config.toml
encoder_arch = "conformer"
encoder_num_experts = 8
encoder_experts_per_token = 2
encoder_positions = "sincos"
fusion_encoder_activation = "squared_relu"
fusion_encoder_shared_expert = true
Rows from block 13 of the audio encoder of a small audio-text matching model, named by matrix and row number. Rows with one number within an expert belong to one neuron, the router's apart. Each number is 200 + 20 x the weight over its row's rms, rounded and kept within 0 to 999. All counts start at 0.
Before each expert's rows are labels from the 100 clips, of 14976, where the router gives the expert most weight on average: "responds to" is what is common among them; "lies over" is the class under the peak. Only what is clearly more common there than usual is listed. The data: synthesized solo parts of chorales (CocoChorales). In brackets: how many of the 100, against the usual share in percent.
# router: router (encoder.blocks.13.mlp.router.weight, 8x128, trained with AdamW), inputs 0-127
# up: expert up (encoder.blocks.13.mlp.up, 8x64x128), inputs 0-127
# down: expert down (encoder.blocks.13.mlp.down, 8x128x64, transposed), outputs 0-127

# expert 4
responds to: note G5 (100 vs 6.4); note A5 (71 vs 2.1); trumpet (46 vs 8.1)
lies over: G5 (53 vs 2.9); A5 (29 vs 0.9)
router.4,224,197,172,202,168,172,202,196,193,192,241,203,178,226,177,228,180,187,190,185,175,172,204,209,205,204,201,189,194,214,183,193,204,209,215,200,231,198,200,197,173,212,229,224,221,202,211,201,184,216,182,198,232,175,178,224,214,189,198,199,191,215,202,199,159,210,180,199,226,188,180,198,192,208,165,228,204,207,202,212,196,172,172,229,244,212,213,189,217,157,235,207,180,216,150,203,165,255,200,221,199,210,204,175,219,224,182,198,154,204,198,215,201,195,236,196,175,183,219,188,226,196,216,207,231,230,190,210
up.3,178,186,197,216,174,201,169,191,172,162,185,197,219,211,194,210,177,207,161,199,168,180,204,209,217,207,197,178,198,233,173,224,167,220,201,217,194,181,199,216,182,201,225,192,235,208,195,202,210,182,214,231,171,215,218,229,222,189,192,175,219,232,205,199,191,189,205,201,176,178,211,235,177,184,223,185,187,176,178,182,250,205,193,221,190,207,219,210,173,231,169,199,222,210,187,193,177,220,221,184,205,223,169,199,231,216,222,206,182,200,203,239,198,214,199,209,185,220,224,177,221,187,192,190,141,211,227,177
down.3,203,225,180,205,218,190,230,185,180,211,182,195,240,149,191,171,183,194,168,241,211,196,199,160,180,166,179,183,200,198,226,188,221,170,190,204,170,217,197,217,204,225,200,197,181,201,215,206,187,177,189,173,210,191,190,197,212,205,246,199,205,169,221,208,212,226,163,169,216,193,223,178,175,200,221,206,164,214,179,217,215,210,176,175,224,199,190,188,209,221,227,187,188,207,215,218,209,192,212,175,217,205,195,212,166,191,193,159,218,222,193,162,187,211,221,213,226,211,217,204,212,178,205,183,228,185,175,235
up.4,177,238,239,220,155,193,178,166,219,205,225,198,222,196,244,200,201,237,191,238,201,191,188,216,231,202,230,227,180,186,202,214,209,202,215,206,178,192,187,196,184,196,214,248,187,175,187,200,216,216,195,187,195,240,223,256,175,186,185,199,217,226,173,180,221,190,188,217,185,197,207,189,239,212,190,197,172,201,176,218,163,187,200,206,204,186,199,216,232,223,204,221,179,220,210,204,204,212,205,190,206,230,170,188,236,206,195,214,192,224,164,209,208,180,195,169,174,206,204,202,219,183,182,213,204,212,213,209
down.4,200,193,168,193,203,213,201,184,215,208,189,174,198,207,160,180,217,183,185,202,170,190,212,241,224,196,203,203,187,217,188,209,189,184,205,193,211,199,203,167,218,199,177,214,188,182,172,188,168,177,214,167,216,169,181,189,210,196,181,159,218,207,210,205,177,230,176,171,214,159,183,182,165,155,220,201,204,230,212,195,173,163,191,203,196,197,221,168,222,208,198,216,244,204,204,187,220,172,192,205,217,192,202,207,182,208,218,195,161,213,172,205,192,185,201,232,255,206,193,203,191,226,188,202,179,220,217,244
up.5,176,177,186,214,216,184,193,190,207,205,195,198,182,206,188,179,202,207,232,188,203,145,200,204,224,209,200,213,209,172,165,219,218,198,217,196,150,172,191,200,228,200,207,191,227,187,189,212,177,191,204,240,187,230,175,223,209,182,236,188,201,198,184,215,212,197,186,187,195,211,191,195,232,204,180,207,156,214,161,193,240,218,187,210,175,185,221,188,197,248,185,219,189,211,220,196,229,193,202,196,184,252,193,164,211,230,200,185,195,245,200,213,181,180,217,176,198,182,209,182,187,191,196,243,169,196,184,202
down.5,203,263,239,199,204,218,212,179,190,180,201,205,200,209,206,239,176,197,193,205,162,200,207,202,198,203,184,177,217,218,185,172,184,193,160,184,202,229,196,219,209,212,169,219,190,186,154,173,186,161,200,161,177,189,200,178,170,196,190,217,233,185,191,177,199,214,216,186,193,204,204,206,168,203,182,185,196,179,197,186,207,188,229,207,236,240,188,211,217,190,232,206,185,186,218,185,197,214,190,192,185,220,222,231,223,225,216,211,230,222,187,193,190,180,210,241,221,218,195,206,216,169,208,222,201,210,186,243
up.6,202,189,177,171,219,226,190,198,179,194,218,200,248,238,248,188,206,207,174,205,214,155,195,215,195,205,204,222,199,181,198,200,189,215,234,189,214,205,166,211,195,206,195,207,206,207,181,193,234,182,203,246,209,213,162,209,236,191,175,182,197,204,175,198,220,213,205,211,169,173,213,193,239,166,213,189,193,179,219,215,152,216,223,195,216,207,220,189,201,195,238,194,215,186,161,215,194,168,174,185,193,234,194,199,167,223,208,160,213,225,212,196,216,212,203,173,197,192,203,181,186,168,185,211,188,204,211,212
down.6,237,150,221,191,182,225,204,220,193,192,168,227,182,197,166,215,222,200,249,191,157,188,197,183,213,216,227,152,182,179,201,235,247,229,219,210,145,199,167,180,220,201,178,179,154,169,213,202,200,214,173,172,205,213,194,195,195,210,202,189,191,188,202,222,197,203,178,198,206,210,201,212,174,220,204,181,196,178,202,184,202,177,180,171,191,185,228,227,200,212,189,182,219,215,213,233,185,212,214,186,204,199,218,216,206,208,217,195,193,218,187,183,187,194,198,186,186,214,180,199,219,196,204,197,236,171,197,196

# expert 6
responds to: note G5 (50 vs 6.4); note F5 (49 vs 7.9); note D5 (42 vs 8.2); flute (39 vs 8.6)
lies over: D5 (40 vs 3.3); G5 (29 vs 2.9)
router.6,205,219,218,178,181,169,182,229,202,225,222,189,198,197,179,187,214,168,232,163,183,199,196,194,182,184,230,204,183,216,196,189,229,212,185,166,191,236,189,184,181,208,199,243,200,186,200,188,131,220,200,193,227,186,212,247,233,223,194,195,169,237,210,188,191,210,187,201,216,170,191,217,219,209,229,221,211,189,148,170,195,217,197,216,207,225,215,215,179,192,217,174,213,188,216,208,170,191,202,176,188,228,183,212,176,205,194,208,190,177,217,181,224,203,198,204,202,198,184,190,226,183,188,201,184,171,185,174
up.3,236,193,188,185,185,204,214,170,233,191,180,192,202,232,226,201,212,184,196,189,191,199,208,185,189,209,170,185,214,229,183,200,208,172,214,197,233,165,166,226,220,195,185,199,199,141,177,212,195,205,196,219,214,169,204,202,213,160,197,177,198,189,227,210,208,196,207,216,209,197,205,191,222,215,206,222,209,206,200,166,205,173,210,231,222,195,202,170,213,176,178,217,222,214,225,225,187,199,210,192,176,157,214,158,218,220,192,172,200,182,199,189,208,212,200,195,227,160,180,201,190,156,176,184,153,162,214,211
down.3,192,208,178,211,203,210,194,166,188,186,225,215,190,206,195,169,181,207,191,193,215,207,184,202,186,168,251,186,203,160,185,210,224,226,189,185,198,205,193,201,200,197,199,207,213,207,191,217,212,200,175,189,185,167,188,188,222,211,207,228,180,198,216,136,213,218,171,216,169,201,174,201,194,207,176,162,213,187,225,210,164,217,205,185,181,231,215,194,169,197,195,194,172,234,185,194,166,204,227,218,190,247,195,179,164,183,215,201,210,226,197,191,187,185,190,161,175,198,213,240,198,161,234,224,219,194,198,193
up.4,209,171,205,199,219,238,182,183,160,218,203,186,200,219,216,200,202,216,212,206,202,212,206,204,211,238,205,227,211,192,182,217,197,228,222,197,190,240,200,240,186,165,202,165,169,213,197,204,203,216,192,176,184,189,181,198,218,169,164,184,223,202,179,200,175,189,174,171,226,215,213,214,215,198,203,233,201,198,224,205,160,226,193,179,211,161,193,206,189,182,203,186,182,194,216,209,193,184,228,211,194,160,218,222,236,241,188,220,201,213,204,212,224,231,174,222,217,207,230,235,183,196,172,195,193,172,165,186
down.4,224,167,211,208,239,204,174,212,195,194,210,187,221,202,198,197,204,183,207,221,188,199,184,234,213,227,195,219,211,202,221,193,208,205,186,265,210,180,193,207,152,212,185,205,211,188,203,207,195,170,194,171,199,193,215,250,192,187,226,189,172,203,210,187,207,179,214,226,222,237,202,198,174,217,193,167,194,210,210,226,192,185,189,230,204,201,198,167,175,199,187,201,189,207,184,240,186,204,223,218,222,183,192,210,204,192,179,197,237,235,201,206,197,237,209,227,218,197,183,225,261,235,158,203,209,193,187,192
up.5,207,219,260,176,178,205,191,205,187,191,234,218,220,233,158,235,180,198,177,177,192,172,192,201,232,179,194,187,194,202,183,199,194,210,203,184,190,211,172,189,185,191,170,207,174,212,212,210,228,167,216,180,194,199,177,188,204,214,200,195,211,183,231,228,172,229,192,214,180,221,206,160,217,194,196,175,235,183,200,177,172,203,183,188,205,176,203,149,196,215,170,182,226,185,197,218,222,173,186,202,208,172,180,205,171,196,219,172,172,158,199,185,205,179,198,216,167,196,208,202,218,209,224,175,201,188,209,186
down.5,199,157,182,198,210,156,213,188,192,185,197,166,219,185,184,204,197,206,174,207,156,207,186,194,170,217,189,214,162,184,197,222,182,192,199,213,199,163,215,189,214,168,225,196,214,166,195,192,211,223,213,183,235,167,234,190,195,197,221,184,200,199,203,218,226,208,207,186,199,229,191,200,216,179,204,208,236,231,208,200,233,193,165,222,218,222,241,201,217,190,210,217,167,229,201,179,197,190,217,197,196,186,188,202,243,164,174,208,212,238,224,180,173,187,201,185,228,209,180,181,218,174,179,219,206,225,178,208
up.6,147,215,199,226,213,225,185,229,170,210,245,192,198,214,196,190,206,203,220,237,212,224,184,152,218,228,183,205,201,173,181,202,208,205,250,173,188,199,202,201,190,229,221,212,203,213,199,164,215,191,211,167,207,220,210,185,220,206,205,216,194,220,223,169,182,203,184,158,211,218,190,192,187,207,217,190,189,211,212,220,182,165,248,163,196,176,193,197,176,202,183,185,178,232,193,184,198,187,199,212,219,182,223,205,196,226,182,215,209,221,184,172,209,200,218,203,194,200,205,195,176,225,216,200,211,150,215,171
down.6,210,194,218,189,207,201,172,224,194,186,190,175,226,171,190,178,223,169,227,178,201,203,198,201,204,152,218,186,176,198,200,198,186,208,189,231,192,239,164,274,200,222,187,209,226,192,198,198,239,193,204,217,206,160,156,205,198,206,201,213,220,213,223,234,230,201,193,203,199,199,215,207,217,211,187,235,171,213,180,198,198,213,197,198,197,191,225,198,198,179,219,179,197,180,213,191,229,216,180,206,230,227,209,202,224,213,204,230,176,199,193,156,169,187,217,198,205,212,149,200,202,187,205,184,207,185,234,194

# expert 7
responds to: note D4 (59 vs 12.4); clarinet (39 vs 8.9); note F5 (32 vs 7.9); note C4 (32 vs 10.8)
lies over: D4 (30 vs 4.9)
router.7,202,222,206,180,197,182,187,210,191,199,233,212,228,231,176,231,200,193,174,203,176,210,210,215,217,193,199,199,185,208,206,212,230,184,194,180,173,170,219,209,176,195,181,244,207,180,197,190,186,195,190,187,230,184,136,227,182,219,206,184,203,240,219,222,218,211,179,204,190,203,205,216,199,183,180,232,194,203,186,156,227,190,188,229,196,197,226,206,242,188,229,181,183,199,204,230,176,209,194,164,217,232,160,163,200,176,195,204,198,215,197,197,215,205,177,242,219,175,202,200,186,219,182,201,170,204,196,167
up.0,195,207,185,201,226,188,196,194,204,185,170,230,209,213,230,218,220,161,230,192,198,189,182,220,190,215,192,181,213,196,176,218,193,208,199,207,195,220,228,221,179,208,214,190,186,218,185,189,170,189,223,187,205,218,186,186,228,198,242,224,173,183,202,181,168,141,176,218,215,207,216,192,215,195,158,220,201,169,213,172,216,202,194,191,212,189,197,176,192,171,186,216,208,191,222,187,245,198,174,199,184,139,204,216,226,176,209,204,188,205,192,211,206,218,169,183,173,174,204,214,208,223,185,173,176,228,158,190
down.0,191,180,216,205,183,224,178,182,171,239,195,196,188,197,204,220,219,199,196,163,201,193,218,221,230,171,193,190,193,186,205,181,192,220,189,221,175,222,190,219,192,168,232,208,206,224,220,171,192,237,186,148,198,176,203,176,212,206,210,201,262,204,226,194,209,221,233,210,214,190,216,213,184,194,218,171,226,161,209,220,195,219,201,223,204,217,217,198,207,231,188,195,195,176,202,190,200,203,205,214,185,226,156,198,180,256,184,213,218,204,199,162,177,173,203,230,227,202,186,199,190,180,210,208,190,169,189,197
up.1,193,195,220,203,195,214,218,208,224,161,196,201,166,229,224,192,205,187,205,205,189,156,210,211,211,207,199,208,194,182,186,180,207,131,198,191,230,199,167,180,177,156,239,190,190,187,179,203,194,215,215,199,178,182,206,170,202,194,187,200,235,205,239,201,168,192,188,186,195,189,201,193,210,187,208,192,213,202,189,201,167,208,193,203,206,223,232,214,191,209,177,214,237,161,190,206,171,188,200,206,236,196,200,187,184,201,208,192,202,164,227,192,198,232,213,241,171,230,229,201,228,223,203,202,190,216,204,147
down.1,195,177,193,231,209,181,215,164,233,227,212,160,173,186,218,216,199,185,199,238,191,211,205,237,193,224,216,209,168,229,192,211,167,210,241,197,211,208,227,180,198,235,231,189,211,196,186,215,199,177,189,239,199,188,205,165,191,191,200,198,189,200,158,214,198,199,197,209,154,201,212,210,192,181,184,200,204,195,218,187,196,190,210,180,202,167,223,174,221,160,179,211,191,188,227,167,236,212,218,200,195,185,197,217,198,192,181,198,147,216,171,206,184,190,207,207,195,188,211,173,218,224,169,210,202,182,184,241
up.2,181,196,190,229,184,197,204,204,176,215,192,176,206,156,234,192,185,236,173,213,229,228,217,203,185,197,215,176,209,190,196,184,193,222,202,246,204,161,234,200,154,222,224,194,188,212,207,201,201,201,229,193,210,215,196,179,193,145,161,199,203,220,242,184,183,174,155,171,199,194,194,188,207,187,167,211,203,186,211,200,195,177,216,201,219,203,202,191,205,196,216,197,222,208,188,172,208,209,201,181,213,197,226,166,189,205,210,174,169,183,214,213,238,210,220,206,195,192,173,165,185,179,185,223,214,205,235,230
down.2,199,173,166,203,188,164,213,194,231,193,219,170,175,192,187,197,208,172,223,201,217,156,199,175,182,225,178,224,231,181,222,221,181,198,196,172,213,173,209,176,193,177,190,205,176,225,218,167,222,209,188,192,195,195,236,188,217,209,166,195,190,167,199,172,223,229,210,242,186,187,233,222,188,182,189,215,167,200,184,173,203,187,210,199,222,252,224,190,216,199,169,208,189,186,188,188,203,207,201,235,182,208,205,197,233,216,236,185,193,205,189,213,153,203,174,192,203,192,196,187,231,209,205,183,200,188,190,219
up.3,186,199,164,214,223,198,207,249,187,224,202,188,187,230,201,203,204,179,176,192,215,177,197,214,215,198,200,230,205,222,203,209,234,173,197,220,177,207,194,172,207,160,205,192,224,215,180,200,193,212,219,204,206,228,203,221,139,233,187,182,208,199,189,235,204,218,213,235,199,187,194,178,173,234,182,206,176,180,195,193,197,152,215,191,226,197,183,212,232,228,156,204,223,211,189,185,245,200,209,211,194,211,192,173,177,205,193,183,186,216,198,194,186,196,216,195,202,220,211,188,253,193,221,187,243,197,199,212
down.3,205,237,202,191,211,191,212,189,196,217,207,182,181,196,235,188,186,208,213,197,197,179,192,185,178,185,212,168,188,162,249,196,183,180,233,143,175,197,171,195,242,196,194,216,180,193,242,214,201,206,190,156,205,169,219,162,189,194,195,214,178,192,217,208,188,177,216,224,193,198,201,194,187,185,211,199,197,207,166,175,200,223,204,176,224,204,214,201,154,157,168,200,198,188,206,212,173,196,196,218,206,220,204,207,168,180,210,217,214,177,217,221,185,193,241,204,192,149,184,199,182,178,188,199,180,186,214,196

# expert 0
responds to: trumpet (94 vs 8.1); note D5 (82 vs 8.2); note E5 (67 vs 7.4); note F5 (51 vs 7.9)
lies over: D5 (32 vs 3.3)
router.0,230,185,201,172,165,196,196,199,193,217,193,200,207,209,185,186,189,209,154,171,174,155,228,216,198,174,198,223,189,211,195,170,194,170,194,207,192,193,172,178,195,242,186,217,209,222,191,231,170,222,175,180,222,189,185,199,220,215,190,193,174,228,185,207,181,196,205,171,197,196,212,205,195,212,185,182,215,211,194,175,196,211,168,185,184,216,202,184,222,156,226,185,192,170,190,222,201,191,167,159,207,219,231,188,218,226,231,196,188,168,210,201,218,171,210,216,195,178,194,214,203,237,146,166,200,202,204,222
up.3,192,177,210,218,187,216,195,182,195,251,194,175,207,179,183,249,219,136,209,180,181,192,182,180,248,204,220,182,186,197,176,235,187,185,206,198,178,204,201,149,225,188,182,201,192,166,197,187,194,213,199,206,224,217,209,226,195,191,206,196,224,201,191,189,231,183,194,195,148,221,217,215,166,204,185,209,199,214,198,168,204,195,203,184,193,223,234,195,192,217,213,183,190,207,224,214,239,195,161,207,209,189,185,189,233,185,220,209,199,203,197,169,226,203,181,196,185,225,215,209,193,203,219,193,203,243,188,182
down.3,196,226,169,208,186,195,215,199,223,171,193,211,210,190,212,175,190,198,177,222,184,218,216,208,212,186,217,211,220,204,219,182,213,180,180,231,231,192,157,209,220,185,242,214,177,203,221,183,154,218,212,221,213,190,200,186,195,174,163,187,198,179,208,136,228,209,222,220,235,212,195,201,214,226,196,198,202,177,164,187,207,180,223,198,191,177,222,212,178,147,192,198,218,213,171,213,196,222,223,216,179,179,194,177,230,178,209,157,186,204,193,180,173,218,209,209,208,201,198,221,213,194,175,194,224,195,209,221
up.4,193,232,202,206,192,227,208,168,204,207,198,213,175,223,173,236,174,229,186,175,222,177,205,197,213,176,209,183,197,192,207,182,177,239,251,221,211,208,183,200,197,198,183,201,190,148,226,202,200,225,220,191,198,166,230,215,232,198,146,172,199,200,195,172,168,187,175,189,197,227,202,227,180,223,215,204,191,221,208,210,217,182,197,196,220,177,226,234,217,224,205,205,199,216,196,209,203,170,230,208,224,181,191,164,201,194,180,167,205,220,189,204,205,183,240,202,193,181,217,196,197,187,210,183,193,208,240,178
down.4,187,169,227,148,222,162,237,220,187,214,232,214,194,176,195,161,210,197,169,197,180,185,208,208,198,188,179,188,184,202,194,188,233,192,197,188,197,217,208,184,224,196,198,207,223,197,190,217,214,222,179,174,216,234,208,210,197,190,206,213,192,203,217,190,247,214,212,197,214,211,205,221,176,213,233,224,201,193,178,179,192,181,192,185,198,196,166,162,178,178,208,204,204,232,187,202,181,250,210,216,242,205,196,200,195,210,227,217,187,217,223,213,184,189,202,213,201,221,248,159,178,216,224,214,214,192,158,223
up.5,213,207,213,204,196,186,183,191,185,239,175,194,237,169,233,166,195,192,197,261,209,237,239,223,170,193,175,220,206,197,178,181,163,198,196,200,155,205,223,179,193,188,180,198,205,211,176,188,191,218,175,205,215,184,215,195,196,200,195,201,193,187,206,207,178,202,226,229,201,200,212,174,178,187,199,224,225,207,172,200,146,186,186,220,194,202,174,192,158,226,197,206,210,217,195,183,206,245,230,198,193,214,222,181,246,203,168,193,191,207,199,182,198,206,185,162,215,221,201,210,173,212,188,206,184,208,214,195
down.5,195,214,227,180,185,208,213,195,201,166,180,181,191,247,202,200,200,219,218,211,229,176,213,196,239,185,197,233,180,174,190,193,201,192,139,222,187,182,166,218,205,195,180,228,180,195,219,219,228,239,233,185,193,210,225,172,212,187,206,209,209,198,206,177,193,190,208,196,239,233,154,202,229,193,196,212,170,196,218,211,220,192,208,201,201,190,211,192,223,199,177,188,205,212,200,193,158,158,192,221,197,212,187,234,209,207,198,230,208,207,177,235,204,164,191,197,190,212,204,211,188,185,182,188,178,244,174,199
up.6,163,209,189,207,199,174,210,200,212,201,206,180,231,186,185,168,176,188,217,221,205,230,209,210,183,186,175,179,198,194,202,201,157,214,232,228,198,202,186,215,185,182,237,199,211,230,166,247,190,221,150,230,205,197,189,201,204,201,207,143,207,188,214,179,206,203,215,175,217,229,220,167,206,225,215,215,199,221,203,172,169,197,238,213,187,217,201,178,185,221,191,218,196,210,224,190,214,198,188,228,178,192,190,249,213,174,192,226,192,239,214,191,232,190,180,198,178,197,208,215,205,196,195,227,210,188,205,227
down.6,236,213,183,242,176,236,195,185,191,180,197,188,174,194,167,180,216,194,210,185,240,157,198,182,183,189,206,218,207,175,223,234,194,243,195,169,187,210,192,171,229,189,164,193,189,188,180,187,208,197,243,200,177,162,234,181,190,211,209,213,199,215,206,214,194,224,213,218,210,214,182,204,214,190,206,220,216,209,209,194,155,181,221,179,201,185,212,193,210,237,202,194,188,170,208,240,197,170,194,207,186,215,195,198,193,200,207,194,181,159,200,180,216,182,166,185,222,211,237,195,231,210,189,205,202,241,213,200

# expert 1
responds to: note A#4 (86 vs 10.5); note B4 (49 vs 9.4); violin (41 vs 13.9); note G#4 (35 vs 9.4)
lies over: A#4 (36 vs 4.6); B4 (34 vs 4.1)
router.1,227,213,179,191,176,226,176,235,232,190,231,227,182,215,213,226,200,218,158,194,191,203,228,219,215,185,217,203,184,212,197,206,197,150,172,189,156,179,198,199,203,205,162,177,204,193,203,212,164,224,190,199,218,186,206,220,213,239,210,185,201,229,200,197,182,186,179,204,212,211,214,211,208,224,194,221,228,212,170,185,195,190,198,172,213,208,199,191,200,188,190,213,183,170,175,251,202,170,172,208,193,201,177,210,212,195,191,256,173,193,177,213,199,221,198,191,210,186,195,178,199,198,190,154,165,169,185,203
up.3,199,170,182,164,244,210,186,172,181,183,207,145,203,219,214,236,208,189,190,177,209,216,207,183,168,224,192,183,187,171,212,215,167,202,183,203,187,218,224,208,197,190,210,179,196,178,178,177,208,207,214,216,185,206,208,197,241,196,202,200,200,200,180,215,188,200,191,236,174,208,204,201,194,192,213,225,185,222,179,190,203,170,204,207,199,194,203,207,197,177,181,210,224,239,206,233,173,217,217,184,157,234,197,165,237,206,208,199,196,225,198,223,186,173,231,166,170,203,211,221,174,234,208,169,192,176,235,203
down.3,214,203,211,198,217,222,166,196,202,196,205,229,234,174,197,184,190,206,225,201,218,199,172,210,211,176,182,211,196,201,188,217,217,167,184,181,219,217,169,173,200,210,171,183,188,212,209,203,169,187,213,153,198,177,210,209,233,206,190,255,213,168,189,211,167,208,191,207,193,195,208,173,210,210,200,168,221,228,211,179,193,210,185,190,273,209,214,185,201,235,194,194,200,168,207,178,218,210,199,202,210,206,203,171,215,240,214,234,238,201,166,206,190,184,171,210,217,217,229,196,212,206,174,173,206,213,185,215
up.4,212,184,210,219,187,199,176,157,213,207,226,186,198,178,172,228,211,171,187,195,191,194,225,181,194,187,202,180,222,196,199,191,226,236,185,195,200,212,182,206,223,210,260,191,183,218,216,217,190,201,157,180,182,172,229,228,190,210,189,213,198,189,190,219,192,235,220,196,257,179,193,209,213,173,205,185,201,162,162,189,225,204,223,205,179,222,209,232,196,200,186,169,171,186,167,207,216,204,198,183,198,150,210,192,179,188,179,196,189,223,219,193,194,182,204,222,187,208,204,216,230,233,195,174,176,202,184,179
down.4,182,165,189,169,183,213,208,202,152,181,220,216,194,211,171,204,188,201,173,222,195,227,227,170,248,218,213,231,189,214,193,222,187,212,215,202,205,188,235,202,208,181,154,173,210,197,216,197,214,208,187,198,191,231,229,184,217,205,173,206,212,207,191,184,199,164,193,208,184,205,233,220,234,181,197,216,184,222,200,210,161,207,200,204,222,192,159,186,208,172,231,179,213,183,213,174,165,161,191,171,215,160,200,218,223,190,198,170,192,207,216,207,199,218,172,219,204,181,168,193,183,216,211,180,210,209,179,208
up.5,198,195,206,227,207,222,205,157,224,228,213,203,215,192,214,175,222,191,215,206,195,169,201,201,179,169,169,212,222,178,179,186,250,185,173,179,192,161,185,157,179,192,199,228,184,187,185,201,215,184,196,204,180,188,168,192,212,177,238,206,186,185,161,207,188,222,190,207,222,226,167,189,243,169,231,223,195,208,216,200,174,192,252,193,209,212,187,147,184,227,187,195,204,190,184,208,201,182,212,211,227,181,206,182,203,194,202,173,187,200,191,207,195,195,237,228,197,191,194,172,212,208,202,208,205,188,204,173
down.5,189,188,220,216,174,207,224,228,204,182,190,190,151,233,152,174,196,187,201,219,179,214,209,178,190,238,222,191,217,203,198,193,200,214,223,211,212,159,226,210,215,210,178,196,213,226,204,200,185,199,188,212,203,211,188,212,177,210,140,195,194,219,211,179,200,169,195,168,190,183,203,213,152,208,176,187,175,219,172,207,241,216,195,213,214,175,179,198,216,183,177,212,204,222,244,199,193,187,240,213,196,206,196,242,182,205,180,218,185,207,190,190,160,180,169,237,200,185,197,208,219,196,184,220,187,199,193,192
up.6,198,187,179,175,182,201,221,222,199,212,211,182,185,178,190,212,216,187,221,198,163,225,222,206,181,210,159,210,241,231,215,226,185,176,212,182,188,186,221,224,201,205,188,227,180,173,187,182,176,184,183,233,197,210,195,183,214,220,226,199,242,199,156,210,235,163,192,196,194,204,191,167,204,180,174,185,227,228,169,196,193,215,200,175,193,239,204,191,185,232,192,202,199,200,183,193,196,209,213,181,216,241,211,229,189,175,182,224,235,232,242,178,194,208,219,193,217,201,200,200,185,209,183,237,211,214,183,185
down.6,176,213,199,211,182,229,180,164,211,218,192,222,185,210,188,196,235,202,208,195,188,167,184,174,206,224,208,196,198,177,173,182,246,220,195,217,187,194,194,176,212,186,211,205,178,222,209,208,179,226,191,161,226,194,221,195,191,206,178,209,189,185,216,217,180,206,182,169,213,168,199,209,196,198,197,212,159,167,188,190,275,196,195,183,216,193,221,197,188,175,223,195,211,169,236,194,210,226,186,179,182,177,197,206,190,209,189,197,213,183,143,231,200,183,185,197,198,185,194,156,219,178,177,170,182,202,197,215